Weights of a small encoder-decoder audio transcriber: encoder activation relu.
Rows from block 6 of the audio encoder, named by matrix and row number. Each number is 500 + 25 x the weight over its row's rms, rounded and kept within 0 to 999. All counts start at 0. Numbers have three digits each. After the name is the row's rms in percent of the matrix's.
# c10: first pointwise conv (encoder.blocks.6.c1.0.weight, 128x128x1), inputs 0-127
c10.9 107:478492475510473481504477483437501507488498467449504477463490493499490463500497498480494477536487438489475465476472473500497493478470492451506499494502485496536498448475500443482498430481459496485515521509489456487538494496497502480479517481503493506486492487507527493491460481457461475464418485498505468491472533494501471494494493492485450500456525455512488488511484476491486481482509
c10.10 047:467469458493506494464483460475495501509493480465493500452495506487468482467496505466478475460491464492489476456460482497465499484497439497479488477449474504487492450486498457482475459477444509501481483476505453499500477458476486451480470472482470458482494476484502501481483486470496453490486468501461488478497490482498492471506504489480453494462488464475451488503498489474488486479480
c10.11 135:454471502530487462529519482491523499486499492461487515459504500476493537482460487460502510458481502467557489517484501507520498472524478493508507536467495520502513451560494505518498492495557511478473558474505495478491496496475468557489492539486528478489496493482479528462535487513552517494458490512495522498479500544540495486486484488537501500527461478491475521467513465505499469550490
c10.12 032:505480479487492532489480505508493495482501510511500503547512488504498488503500520460504529532479502537455487454497500518432515491484471529472490488584484496528496526501518497496530509505410498530508468492486485536507501549502573503503546504518480527512493491487539504480469502486494461466506507479527483506513530473489480500505487489491428489448503475537499506525518509505495494476507
c10.13 054:506497472487472486456495518491511495474475490514498474511489505510437473503498488492493508539486487467500497466464484438489452499493511521490453487535485462498450507496474505497502504448462476472496486510483469512487499502498522450505511432505442506504467489456506497494459507499497487491514513438511469504513503502505496486493507487418478491437530496498509501509510499445514497501464
c10.14 193:507506522541517519518519501508524514516515504493522505498517505508538538506507507486524530536536523530522500527548500533542523508531506532518541535520514532527520487505538523510536530537526507518517542504517537515524508559502533552499510532516542513539521515535506520533531508501514548521484521523508523520519518522518535509512511513536516499557524495528536544494530532536521527513506
c10.15 028:525483505469488511484498473490500523518497496503515505542495514521478489499509519463490524507521512504481480478505482518482505517501518557500494494532478504490496538500500525484504535495398511490511488524507477515498509518499542490501563508502496482496493489490530494501458502506472444484495502499550449527527510463487461468483480502475433475413516508523482514544515526473496491459522
c10.16 059:526497470493501469486501482480479478473482481505499478516501506502424476514489487484511504529462492485500503470479480438464477493484473504483447500537479462503465519485490501468495533440463484461491468490499466504490499489514511451497531444507454491513475463473509486460468506505487482463510505445493477478501482485488488481497504495447488500435479492489533483503494501440490496491490
c10.17 119:457498512521492487509473463466483512491506471486456495455500503480495514449495494487469465479484519494478461505478487503534489467503483486495525493459467510473493489478525490488537478491543500485481484459505509467523481489465452495477471474448479513485501464486444498481462494460501494460488487499452517420472461461497527487494489493491513497554470484514495528461488472514501506492517
c10.18 245:527526532516532533523512530521512519529517516526542525530516513527529526520527508524521518542534537530516519536533511524516524534524536521520523513535516519522520536506522521544531524527528510536526534527510516532529516532521541529508539517527538515527520533535519505532522526520496522519528528522539517522518525516505514512522519524529520506508527520532522519519505532523528527507528
c10.19 036:515483465509523505481465469504475510540471512460487459548521488507495472513504513500501491522480507491461486465489473514452507512478483507519498482523466495515508521452486481475463464534436493533474495502482466503487478510544517473470499480463503519501514504515548492506475475491483477480489480530517465521531534460483494468491496491489514498443487493477501475578483531529511501473560
c10.20 175:486464466467478475464459475483503487470497468509486472481475499468457473469480476458478497487487462479474462484480472470506464484486479474476460483470493476485473475465461486470476473475458483487468488480477483471472484479494489478469461469494470477481484480477486470489481478461464485494461478490473455486489483474474470504483475485464467493484490468479470476487484473474473497465470
c10.21 094:469448474494474465462487477456487493497504490466474484452497496469482492476475499463493503459487464474485480472472504486486491480495451475464479497457478494488495447486468485467475479471453498477458487476498486474465496467480452471483478488470463450480505469471487495477476482489487474482479477497469466472488496465502477489490479491474455494467466484466474495480483466488495476484482
c10.22 062:482487505491474512457486462477501487508498487486497498473491492495477476470482504465492497479503480471491478501452481487482501467486505484500502483504487491479485481483489480504477468471422487482498475475495452513506479457485471450469483478440489489461505485495471503501497502463487468487456428495449474484466498481503490489503490498472468509457460473453457473463447464500480467503504
c10.23 099:476498512510480466485471483502472499491482484474488478499484495470494511503499481511477468486481491465434506526464482475488474475507457503484493482487488469484467466480502487489490489483526484466449505460479511486513470493495471468458478475441484475485468505473489481504495483502474492499504473431476479433490416454486489500482499486481532495528438510494504520485463478495493504465485
c10.24 130:497477488497469486482483474486493468481496494478454487485492492484476469485498503493472485484456456490471480498457495467472485510516476488472469483465491475483481473486482464458504467457463493476503472495497472473475499456477481454484460468468457476474478492464487495461477489477469473449460472450492485447473459478495480502494497493459474496470501488494477472456487471477495480479486
c10.25 088:542499479504474492476477464513533504459498500474454478531488510475463456488506497488472469489457470495488523506467449495495481494487459499535490552472450505497497477455504532479469484465449499504489490500493497472484512510502489441466521505493449512546502476484510501476479506506475488495480467498520502541501571486505506477495499495453503497505515515467474480544544476501475533501489
c10.26 069:498486474473497505503508510489508470501507448505497444457497496493481514465522504494491464583507482525505498449520473481564474489455499459479492455502516506477490486486510496479551521488494495489526483511502501496508501492485501486476467494510489540536496492508465493465461485447467518463501504531479483536467540480496512504492477478481458493541503477456545478478526548492476482503507
c10.27 152:539505541470515515442448487546462499479499508525509476538470488510477455510513498521477493478492468486473493477509496486493540497529490531531478459481506491467481542450485494536493483496486493522501520476492501478491495492497531474487477461537452494467503498451470481462461515473483475468462482497512505465492489471509472511475505477456514501466481499455520479490538535484511548479490
c10.28 132:499504485471494461495468468501470512497497525470475519499499514470464479473471508464454507466465467470453469470463509500489486468517474497516479534487470510493522488441454447491464451498471497472466476468493491491505478473489478457479484513469489495469496493490471496487509488469469474517501455492474491490474478470495456487509502511456502498474475461477465502487467475496528472476452
c10.29 143:514514511496525522539524534520516518506497522533543525536504501515521519525519509540528511540527532531518516532534509516524518517532544506518518542536512519527513519510516524536535527529535501520521519522500518530529508530519547529523530527520551528527505527533529510541534509537512520518500540492536525508529498528507514502508509512536527499525535523556520521524532531524516512517517
c10.30 161:469488482482472487490497482441510462481494455507495466487487486484478482458485487458470472502487470488531451484456479471494469472473502486489480476482476474493469471513496467492482454481470487448526464502491454479495490498478494485462491463492472492480479487473463494481472463474492482486466476481459487465474467492493480478489474489488466495473493460468458475485514475470471454500477
c10.31 133:478448462473467479466477473485475474483498492466473473476489495482470468474476488463475475492465503470478487477470489481470478485508477467468471518479472479482483471464471469491462470475459493484465479478492456485475475479479489460454481482477490469481491481470486492480472473467486478496480474489478473476474487478489474464488476483466455495455480486465474478471498475473504479483472
c10.32 138:480465465475481478486457465478460477468489471455472458473479487472470489472475469468481480481475468480463464489508474489490467484476459455473486481471474492474474473447483476475480485477482482475475493471485487469492467483490473477458474467464470499504488480486472479473473484465477483496474480492481483474488473466486482484476476485468477486496462475466492475505483489487479492464478
c10.33 122:480483486480467473502489469483501466468479461527481472476479478460460478482475483481475503505479491479479470462478484467456472487463520495482468490494471473477466503468465500481474513480468472471464449469481509496486473469501496478497468478486478470503469473480485461476468467491473491456488497471485466466466471476463475467474486477464490493454485479481515494467496485463477489475468
c10.34 034:495495471479493470431476484504496496505497498513440492501511518475470484480477505485482513484511474505477481429481505497500495511484514475463474486453482490500487493495494485432479494467418503480468482477506514458478478471512487462499454501504444475470483495491497504481504505484495448485500501506478464451520486468498469506480514510454495512432492505460500501530494503495475490472506
c10.35 110:492481477484500505502455490487443478477494514470497458480504495469491467536495481515477471454494482479480512495497480501476509513475446479479497490464474493466505489446493481463460475495467514475469496482482496448487474491504455467454425476465473488452510498502493477497509478495455473504475459499496477477512483463492478489490492495483497491471464508459488473529459498504475502448504
c10.36 170:471468480483474471485469471471488472479493470468473478468480479477481489471466477462474485491475478481468470477475475485464478474486475470464484465469469482484478465470488472483491473482484479474476480471479465474478463485468480475465487474477475470492478467468476478470477471481470482462467476490481482476464484477484477470479475475482476489475472474478476485461484468480474475477485
c10.37 035:542548482508523528493528532530489529519497501508532530603487503542518472538510521534517516507496518500529534502500490478526493509495501525494471514527525507494503575523476525552486511504502490505522480536503507527474521472508523497527539516544509524489505525518549518522533523517517464501524525476544518497502490517506493520488530506495539524484547536524505499537502492471492497484501
c10.38 171:522523530518531515545533514536508504509484509524539537518534505520533500518500503498511524522504514533506516523506488526511506519553569521530524522523510526535502536514544523533512531523518497517504530508490511529537516555514546526504554520521526516539497512520522503536532515513496522525515518487548511541518548521513516509521512515528520503506514516524519537526518545519512519511548
c10.39 112:490461480467483476521470469485483471480503479477485469490485496493458478480483482458466472511489455516471468480540478469542483498468485488480464483493484487472486495448453471499510496466456490501478481475500491480503482468479480465464512478475478480521505485487474481486483498448464461466479503494497461472487496464484458485492472485453450500473478465458517475514489502468479516475468
c10.40 042:501503463470506480471499498490488502480476485495509505503496514507455474485479509493495498504486490471494478470464499448457471492500516510485438494509486438503494510486448492494501509459424468491496483489484490520473497500503504445515531477518492496508490490475497494514463482480489474496514498457504447507503488490498476469494498508426465487422497482488495500518516482416511473472489
c10.41 062:543550521509516529485534537518511504505511527541521520589504505528512486519523520574512509501511519522510525497507504507495517525485560557522499504537531519499502568517494523511525517519464508528540486505522509506497517478501542507541524515516524517496507524520533506530517508527500475530537525522527516544528507528496518515494516513507541502499523544529498485525493508517514512498500
c10.42 051:532547516497515519523532531546497530496519508507517538553515492521528519500521489517514516511518531495520509508519513521494509510498478527519545516536522508518514514517518505543499519522523496516519515517507504511485521518495530539516539518515524505490498509500521516485509522535504525542534506547537534630523555521491516511512502513545505510545512534523507506506514526509503508528515
c10.43 107:513479433493493483467495508488469518483496537481520503496479496467460452526468503459495488420511462464509484511513502497546468522480496511527478488505515504486511496466442509472482485477442502499485487499485502481488499441494480473498455474486477490436514508497501477537534496480471499501503489497469452486519503498489491506493473488485466498503482473484452445523473514477482484492469
c10.44 023:480482476508523452485517495462531502506510476486505520494470500508453466495515507453508514489479478482494507474508493473474481533463520547482498471479461486479470495492459533500459519484421476480507486481503522485494465470474478465500496465522507492484520478465477489502487473513481431498520467490523482500528501499499455491524526524467484527464507475481452471527467497457508459473518
c10.45 125:469472466506498516541470504494485451481498507518543461469495499499445482520499487492493485484539443487480512511508463472545488541464508498497467486473502500465500494458467492458474468469461515482541494508490494467501490508493493455485444484480476476473492525517478455516509496481467485475503484479496506468551499482524495504489478492461503501509480487434487462534484538474490507473474
c10.46 034:544528530497536514480518523531531499522495528538533527564501514522498489519525513557514508489515524523501527469493527487485491540488556555518495522560513515510492565522500536513512512503469500520509499519514510528498501478509545494526542503521505494477523506495540509552517489521500462508537541513526508529495524514507523495516521521483541512485556527512510499542483526505492517520510
c10.47 027:498516515525528513549521494534535476527496525519503504539485497517533482507538499571527476531496546528542540553515479502493514498495455591535506504490514506487498515496495501497531495517526498505490529536509508531511510546493506522503529529509491533483521493535531517506528488553508490489538496521496502549519522502489498488523487483536544495540535523534488511520530525482499508485501
c10.48 046:500515500486506488461499481484480483493497502505484510499487492497459476511479485467489495521482466513487498432477473476422480476479477572514479496515487482488476522472505499470509491491423503522490472495486475484480499461499516467512505481510448475499494464439512504454484507473477426487540486495505491493498503487484502480510498505475471498424529478478473497495522511471488479492489
c10.49 029:508486484479472462499486503493489462468459483496474485512513473487479460471496490487498515471471460472464465473493490458471485510497524501474475499487508490505463505476493499495466473481434454505456458495463475505463502510468478466490460465471482491496492502464480469492498497465465470473506495504485490488500473484502464474506464498444500478452495461462480451505489507464472469453488
c10.50 113:534544517506522524519534535542514523515508529527518522551499508524528504519519509548527514504528525518521527524525517521510515528512541564531520512528518521509507551513508542517521539525505503534530511525509532523506527507515527523535530531532526545504514518514520501518514511519510510535535516529537521570538534522503519519503510513517528498521535529514521512530509514525505510518513
c10.51 091:475484469467488486476505482463484488463491464529443467508470503446487481471469487493490469487500499485453454457492484497488492483478533452492492496502465504481493495458490527476454499482448483471479464491491497480471491479496459491522516477478474508491490462487479481451467461502483458536487515481499486534467495468492493467492482485477461496455475478506477465495478466488482474472477
c10.52 154:542546523503530532517513529530508538527512530534531541545528513533516502524527514529532531512528506515519540510519506521498522509530552541533518505528527512524517537522514525537496510533509505536513520531516516514502516520526535521523543517525502533502517527511541513513518526511512522509531527521541525523540525520507525518532532529524526501517522527526510514554515527515522519520499
c10.53 042:516497504497509482464489522523482506499496500523482492518490502500480464522495499493501525451509500503499500401465504477497475519497494493467475490546508483499505519496491502486496502470397484505492452518489474506492506440487515464506530486480469469490486469467518503538487495491509425502530503492516502426500478515492479493485507497463488503432498508462496497505488514465510504489496
c10.54 062:538545507501525507496519543536501516505509514528528526567512509510510484533497494531524511495514512501504523517503502505519498529496549533526497505544531512498504556513492540515504516522494490505515501517502520518499510513505532521539522522537522536497494515510526495541519521526507522586542528510537516597553513523501501522510514513521522499513534538520497513535517522512517498502507
c10.55 033:477497469492554504506472523490497499509483475519511482541485509473509467482508507489491488517495487490506490507482492501494498553459525453470507476504459479484509540460509493491474517527443494503519486489462500481502464528507513488488513489535508510509478510511500498505486487503491532499488518526500481510502632523466474491523522552488483472477498515508467487562563506479523513496484
c10.56 068:520534534501548512522518516520510504529498503542520529543531498507508505520503512513510507537522540506518519533521510496502513528514556519523511507524519496520502553524522526544508518568532502508535521518499499507545518514526542526508525495545512535522506514518521519521518515509522550518529516539509507535513526520512510507529524548539522495523527517531502511538570520501535503516518
c10.57 033:511470539493515485495479504493490495490497520506498491463510506535504490505483482464477509500515475497488495464511505508448487492490440522520490472499497522494519519496510482472521489502434525500472456476515491472476485494511528488516498503518515402507490497522504501529478504459484400519509461541481487499498544502504495487483517500508485497417512491453487499514493556481511496507500
c10.58 030:542547528476523510487523539542493504511499540508522532585503492521520515489539496530502532475538511507493536521506513504497510536491523601533497521543543488486495559511501531515527490532477498546515475489506503496504515508515541517512513494522509486466504495490522497503526495537513479507515481546515502492553494505493505534488507510496522482513548525514494512525514536491502483507514
c10.59 041:491483506495516495458476495474469504489520508479523529507480512532489467516509504524497500462509510508484505405498512514457486468477446534494497482511500509493517513510493482496477462501454497508482474502499478485456513491512546448505516505476499430478492483516512490529483500504478416497479492508456491481503486514491478509502495498476476513407505491474448501495500505464508478494485
c10.60 175:471478484475470481477488466474487465469480470499475468477472472466471479472468482480476487497479486490469474478471476478458469483472494490468473480493471475474469491472472491470480497479478469469458466465475494487474471479486493477488465471465482462496475466488466466475472462493470481487489484479487478457482461466462476470473472469469499490464479491477490488468503493474487473474470
c10.61 151:468458488492466477483479467461491473496508466456470484471483486480495498466460484462469477504477485487466460465485493507466501474488464450457499466499451499484500463478483462484499489491492496490463488467504465487478464483464477489476494493490485465510502468465474501471475475483482475468472476525470476481456500481500477455479469478504459498479485463489484485450494467496474472487478
c10.62 020:484470510487501491477520508518521498523517472514515492479521519499495470475505508459494496458473516477517504451522530490480499506464483544478495492466511449491458486476473478462464509504434466519452466525469477515473494453519514460482515490519494516517492518483466489469459498460477437477486506530529515477482516482496499498495504533497479470451481485450450484480503469504526499478466
c10.63 108:464456480491473481484473469464492469486495475443475485464490493492485495479476481469475502504466487488468471467480493501454497449492459444463498483487476496494495453471492471487496483476490502483473477480497461481474482472471486479462490477465472463507499464461482493458473480482474468463459492513487485491453509471489480479486490487496457499460470477495477492448478483488492479484492
c10.64 057:538540504490524499503524556545503522503488513540535521572499506511487495533505500540543524489507507489498544501514498489499508543509579531530488530525535504510505555496476529497495532506476492518500487510507511510496526517523533493540529518520517519514512523527523506540494523508489505536542517485551501571546517513495511525517498517492534505476529518494511504552491520509518504507490
c10.65 121:483464462488470472471453499490465481480484505496506468487475491465462452504491490492492488455503464469480488512491499466524467522477484478477459501486493472469476503464448498464463473474449486479479494481485490468499483473481478465482457467473474482450473494488478463520488487468457490483485483469486452478513479482498470492487476489456480499476472489471479467524475495472483507474472
c10.66 118:500487499490479462494496478490494479481504490495458493469492494509494475482464504469470501485471474497456475449476499492444485475485464546478485482494486489474474489472473484495497491479458483505465465478499478499454506469467493472490504499480461451493492463459475494460449491461452461482500474498488487495466505476483470493487478479486461507452504474458465493467491468479472457482462
c10.67 031:529499516463520482452495542514494487513515540491552527562480515519486446522525493521482489486530502498482554458489493488459509532481503566482505477517506489495513540518460505503498499520434495516516497492486470510469528480513529489512489506491493472487513528502528519516527498504491469475520471533525503501549501504491458513523500508517490485440481495442455484545471495492497495502474
c10.68 031:510542503468490489491489512482514516503473501521527506538507516507480490483484492466479487514502506504474506473486498483455511527492542552511458479528466466514508560473460516508495493504392495494507472496478497501500501562523507496515531466529481498477499475497521471531461492479477485504513494501538455531528516495492462479503512493480469497439530494507476477560502509481481505478506
c10.69 047:517513503484540526465522547521493512502499501540545514575491504514522496525529493558543484501512512501514554509521492484512512550511590503494504520526519500518519543519496526506481509515520486516540490505507503499489498520525550534538529511554522528511517523525539492533502504524515522551507535497530493545525518523497508513505508499526514504484487541499519495533485519489496486522504
c10.70 115:525531487520526532499480539517503511507480520535550498527521506515499487515530510520526509481527491503523520558495497470539513566525540533532479521519515486524490532491500527502488483532491499510541528535483512505534528544533514495533484493512512507456485552522548477542528524515496531506522511478540524510552528517522509518527528521476528506534530517515507501552525518505518529492497
c10.71 042:534508453501500504460515533498485514481498515512522517546491491539477508502511493497503491523475485496490506491500512444480478540475565496499454498483501490493484491526470507535503503438456474494529478523478498496444508532529548461480482482524507484518487526530546477506516510494485476475500522430526501512506490518503465502493503486485474493430503489454517474527471501461487491492456
c10.72 037:553539508499533510503513518532494514491506534524508532569506498512494478516505488536522511438535520483491527450515507517498488535505581533525501503521528521517510555513466535508515524515478506517492515509500505526463515485512519505502518518486549496494503499522533482570511511480503512544531513481539512529554513504493487502513489492519486518459510502483475493551468516500495525518484
c10.73 088:487499495485463474487518477488500486469501506500470500485489490488484475485479507463461512465468465492478464451471508496444477476479488540500480492501492494471477493484470483481501508468449491509451450475513480508449510442474502474501493499482483451487498469482475485472471487474477438479520476512483489498479515485478475495472469488476461497455516470471468473480493468484461459493460
c10.74 039:521552525505524484516560509535505495517485517542527512565498514510480473512504507526491495475515503508511496476494508495502514541499555571527503507505511491508508561488486528493527555502458514516522490496511522524500526488516542512514524524544494540503499505503536511523504492516506458516524530520536514525565504523496498495497506501488496484492581512523493492560530502499515517514511
c10.75 181:527521512508519525544511517511516511509511509525525510527519509507526511515500502508522513553519508514507511531541500517533513541510534545507509519538507507543508546509511525520511532524510501524513512524503527529517505572530545534530532514547532543527511520526551506543512510521498553515538546528534503531534523521503508511509514515524511502535536510528531511536543512511510518500511
c10.76 027:544513501465495486442527484513512509509472489511512536543492482488501448499482504499481511465474498509512502468478488487490475530495524527461485475525472511493485542502501535502474510521400511536515455485483464512486513497509492510514514477531482513501514501491497504498507516499493419475484491495510498509495521511509462455520506495506496477433526512448454479552498512465473502517513
c10.77 062:511501458487540511502459512489518502514480498499538478512508512502508491497496496488502501491514470518490478555507490511534515608491513505512496491512491506553495521486491497469489483544443500500522547516482481491563508548534512489501490476556495514469509537501525478554510500493478520502497498503523481501545531505518493484518522522480494499506537478513501490562575502499502505479520
c10.78 060:556547511485521514502502550552501516495491513528553519590511495542513507532530496557516508510521519501499549513514505487496501533499569544522496501530538512510503549518495516516504525523507504511519499510508521499495523519511552513530523529525513523507501534512530494531509519513509508533531526489551512540547518508502496531514506500508519503495517521498490494547492533500519509515493
c10.79 036:504487475460510465474485513482495482492502506495483487496512496497455487498495498502482487482490501475504468448486506451472466496497510544506419481509476473506487529508462491471480497462424475480503483488502470510495478490482522458506485453523477459477498506459496492493459495507498452493504486479516455493512492493507466476512505519451462506434517500481479476517497479431509490473468
c10.80 037:536542507504533526512531509510511518501523489528530509549520531525533499541517496539498495492509497521513522501522504500498530498482609525545539490524496520519520529522503516540526531525456530514526491518500509518514513533513514517518513506540522515517521501527549502529502488501515486507510525595501524521530503538505513513491484516540491503515518511517519497544522481489511486521512
c10.81 021:497500473479479470484499496504505455511491512520497487503503501506494459512470501450472477494526515458491489475496464461495522535495535478477489460511465496521490507457493496522458474491467464512489475524503470469519456504511483460490480451499480497463522517492524521464506478480462444464526500477515449491477496465469461485520468534477493473433528471457476508513489518492498505464468
c10.82 089:503479492513503525515512490477529498530496484485479497492529505537532512493465502472493517576478511530467474476515495523457514464497479499486526491560491515560507477502531473492534527510486496524506482495494467531512490525528562527488530511532509500566513480484534515473477495504465511457486517536491497508458562507502508492508509515527469493483530479538522510453556498500511486485517
c10.83 056:532502492479521514495506542537477500503504514534527517541494502512516493526518506547521501499537538509515534516543505490527511540503598525517506519537511503491506554482487528525491536536513494508520500522511507508507488512516530513528532513540529498539495508523535511546516496522496539556539522463543490553525537507515494505519507505524514511482511542502528498530460522517502506512516
c10.84 022:487461466452478487478466482512508476520507508496506509502484519485500452506454454479478473501484466502468484469486464476473482505480529499477500471524473463466485517474477502486502482515401497500489495514481499474510500530469512450488490457493482505454494515503496482529485461467502460508475506522488467488469512486485454473521513528453496486464474475518467481552507517475475492480503
c10.85 056:511521509499519518508487494499521497502498501514536479536502499497504478499491487480506502531517489503489505546523486499519502572505545533509508512533484496533501537479497515487509492541464499512530521525496506502534513612535501514500499480548493541502518515507536488538517518505480552524491514511533506530536533501497501488514504523511498491521531498540506509566592499511493511490520
c10.86 045:495497488493493488497506494489503496491493486493491485476483507499490460493487502479479503500464483490498474428477497471451501471489467517501470489492482491490506488489486498488483508466429512500457467496519500493495512422486498466508512496473492452472504497496496510468476490491497417416515481532483494471497503492498469500483506509462452490432534470484464473503481461466505470502478
c10.87 041:537516505494531485485516557517499500505494520556529499555496506519501476532509512532536523475531507507512551475505509497500512539488590566537478521521515492505508545504482525483468525515436489497477509502486512518496516505497493507516516499494489516481483502512542502535499506509490480547530533493526503519557488478497502505520505522481516506431516516491478510554481530510520504499501
c10.88 034:533545507483503492515544519534537506517498514539519526529503488528524509521518499530517499500507503481520534462499487508505499540493558549541508505524515490504509557529493528505496519485468500533516480505520540520502530488511524513536529495543501523506513502524549502523505517528500445541558484526563509573513526538497525490494490494506498510478549522513472488540500487501506501507490
c10.89 034:534530519477532497505516521504499499500498516526531539563486492504520489523510501539498504480507508524498535502527503502504523514513641559536494495533524503509524534514479536500522531523457498523484497495490501515502515510522540497528517504504523530510486529508537511556535492518516521528519522478529482525518490488493516524494498486524509512470535500507492489552482494495519489487487
c10.90 032:529490488467511479472479490498498502508516507527475499530494486506465461488472489477489505489500494513468504416488480497439490491496498509502473497538478463488500513472491504501512483488417506510494454515484455518500482506520542462522540479507481482511482490465501498505458477479472425489500512511504490493490522485482497501483499519493462479399487486471480477540506499487517480484486
c10.91 030:489491467508512507461459461499507499500518474459517496518485493481502464514489502442458481492510490521471454496480512494494512506476463478475509492529463485520504499471470487473482489531409481518481476513504457490500504513529477458494483461475457497499481498488503501512464506478463466444498499496505468479518522467512489462510496496454449497440490480480500463525529488498497494450515
c10.92 036:520564526497511515483494503524494531497498482519549504533491482514480483509524493516493513490502509525513504528496518505476491497524607597567486514493517472525492549511458499528514519501484489522509486501489484502524497509513522499523543525517513494503489531527540477553516502482481514483528511492552498512513519492514481499511524503473517516494555516540495503538508522486520514494504
c10.93 076:533527503488526506499519538531498519503492523557526518558512506533487481541524504553526524475514518504499556491506510490507498545512569548522494514531510507509494556495495537492495524511469489514513492514492510503488515527528526499542533526528526495507500508519528502543504508522501504538527534473530502557566523519512503512502502513498528508469519543514487500562484521496515504514492
c10.94 144:465477493493500482503474490459472465501501478430480483461485490500499492471487482482461473493494490499471488462486486514445508471493478497482507472473471509488503447465497444485485474500505503501470494454499474471465472469453477499487505506473483451493507467472470505458490463473475475460498467501485497475456480471492479470474483478514475490476472498472456497468454463503483470486492
c10.95 051:533551491509526509508523545528514505491500523551532510554509491517485483520530494565507509449527502502498529502508496480509498532519606554518481504517521512504508555496487530500503514508476493511487501521489520524488509518512529485537534513536521499483511510519545493555524510520491497528542524494543507545547503520509520516505506513482533502482522526494491504533491513495519505518499
c10.96 026:503510485461520462482479496519487486492503523492487476538511514522464449506481509496473477504514487512500503471477497480452485546478561531504493480537501487524502559505467532517486521496409470496501460521507473496503515479493503482506523498486461475480514488473518483488457479492451449509504510472511480541501527492477489470485485513474485501417507514515469510552521506497488509495509
c10.97 090:539542521501526550503538529540511511507503527534529526584503506522525490522510502540525515509520509512521521496512507516502514531510539539550513512534523522504503563521512535529500516524491501516530501520513519506498510520515531524530541517553518535505507519519531511517523512523509504526538521518548526566521536531498520522502511503522516503494541522530518497524504517524504503518511
c10.98 032:479522505479496462475517522528485510485500494510514519479497516485462502519503500504508485443488506490514529435465480473435498538501542531489449502477488493486466514505492486511465496473489485480491495503512462522471506456519493486521504491519505441459506512499515486524470477517492483558522491445520485551549483513485492500490508517454511487436504497518456501552479496459489484510481
c10.99 146:539536521505521530518540538541509517513518534539527525539501512534523501534519511537527520502529520514523529503514529513501518543512547532527513523533523514520510543529507531538503526516503507526520496538505526521500523509530535515553528523547517524505509524525541507527523516534513506543539525521533514552536547526505512513513515515516517500495535523521508509529505515509520515520508
c10.100 109:475473467497491482504448487491454473475462487483495451478500493459463473513486474493497479461491474469477492517492475466529469528481466472471477498472483476471476489449478497469484486484491481469488507480459498463511475483509457474459448468466475493464478502497493457509500484486477494469474468447488462482515482467495477485502487495464497486485459495470494474529465490490490525459501
c10.101 122:494505498447506464472446457479448472474500475461482489461482493489458486489487472446473496470476452477459468478516491487511463474505454499516489489481487487496480474484466477487518479478483489490474524476495486473516487483503491472450484472455473515494496480468456478476483505461447459470500474475501463478505517470482476497484484480470503491504487469483493501535511486475477491461487
c10.102 286:527527518514537527533527525517531525514493517534525516525533511520523517524513504514522525529526516529524510534522512505542516537536535533530513541525516511547506524526522530519520523525517502519529534527497518529540524535528524527533525514532528535518501535526530504533526525529508530525520523488531522527532527526519520522521523528518522500526536517532525523530539524516523518509518
c10.103 086:517527530505529514542516518508491530519493516554539531526524508513510498503497500510513505507535527502518507507506501495498507568515596544531481519527512488536496537517501522558524516548541506505504504528502493516497510530529529529519527508536521498496488527522531499532498515518521525511533517477542506514532503518508497504514533538498514502493545511567494516544535500496534500507515
c10.104 027:478500490450525503458486503493475495508476481513496517521508516503483498505510472472469503466506455464481473482488485500468492532463516531491445474466508498511469509502434470510471514504418496481477476505490485503495513458512472478479496461491505489509507491458513516473464479502470446522487504472498476534517493459484466507525473495464474502429488494455503475535500491455476510489497
c10.105 422:523527522520538520540526517516523512513500513538535525534529508515526510512510501514520521532524520527507515539513499520527514537536563529520523520521510519544507537513528523528518520537518507520522530522501514537541511542525531531523538516539535527517505526533538507533525518518503538521526515505536519525525524527515520512521521524527523501531533513531513524536530523525520518514523
c10.106 026:514522497461506476477473511506500502520508491495511498506523517498486494515495502497505514488501512516472467476516475518447479515473539496465504482496504484481501554484474518517508481508390471502468473488470480479473478490491520466511555472529501482495483480497490479506480495506467438477499487523524469512494548469493491475510518493494440508415532455489501485518531516468520514508515
c10.107 060:535481492510495540481486502481519545524519492507476462524507501489515492509477501482518487527499498499477474514529511524489511543476482498480504505565475483547509530483506495463501509517418490503511493519497493509516492572555527531492500454542487518529500506493560497517493502498474517478500538538511490510520569520501489477495517519513483489509529498549539487519563481512499531490514
c10.108 029:523525457465520492533517530516490480521483510495500511523497493505482515501505487475487523497506466482498523462458487474442472523498483534480492494495502461494501518494483511572526524482459517504507477523487458502458482482491552491488510484484510472492514514503527481473468508508497412521523483519510501552487525489521471512511525511456493512412508505471456492531531509488509503487477
c10.109 067:543539527499524530518535538542498515504498529536516530569495502527529501523520508543524509528511524524520519521523500504509508522505575538531512502545523508515512555507522531531517524530516514518532495510516512518497521524514539544525535523518516532496497513516523509525531518528502520505520513506550523536523512531490527522506515498522550492522538529522529508532512528511507518503513
c10.110 026:528509506455521507452503477514508514517506524514484501510483516522503470498499509515497491485469494514501508465467516483477475499474527528485439480503485498516509534476479494492497516467406473527473481512490471516469507476475512447522488512521495468474482511505488485516504503480491434483504491482538474506517493504504457472503498527461472497401505506460466463527481507462507466501500
c10.111 070:538536496501513525532529541553484508492507534551535519564501493530497497534507503536541498479522510489512533499513517491484502546504572522521486511538519505511502551509482537525478506511500495501496491523498519514491521502523536515546520521521531523508504516540552507550501514526517505551530518471534498556545514511505488517515507497484526508480525526504510500552486518501510500512491
c10.112 069:504499466475505500516439505497477504504459476476538437513490492485463473508495493505503474458489480479491496518493472494565475555500483501516476508509486486515477505469476503497481476507505472468525536516474488506550490501546471479504474492492510516448482541503525460553502515504487492508476483447537493503524482494503465484497507499472515501491523511513479469598488498497498508457512
c10.113 033:492490494504490478443495482498505507504515484523486482519499497503458460510498498491482488514489485488475498431471487477447503531477548536495477468494470478509487551499459503462484521482398496520473467493484472514500502469505520486512530472517474500480477500480495515492486482476461445502533489496518493480500522508500485480517494486485467517408509502469461488532506484496493510487491
c10.114 025:475488449495527492476485484515497472513504517471491539477479514501496508504515506506513472423489478508528486457513526491448486522479487472472487476520471505493501478468449503510485464479536524493436468501511450495466477452519477536481502484506493478505502510477525526458509516497499484550497519515524512536530513479514486454485496477516493477431463490489461470541486476484512496504480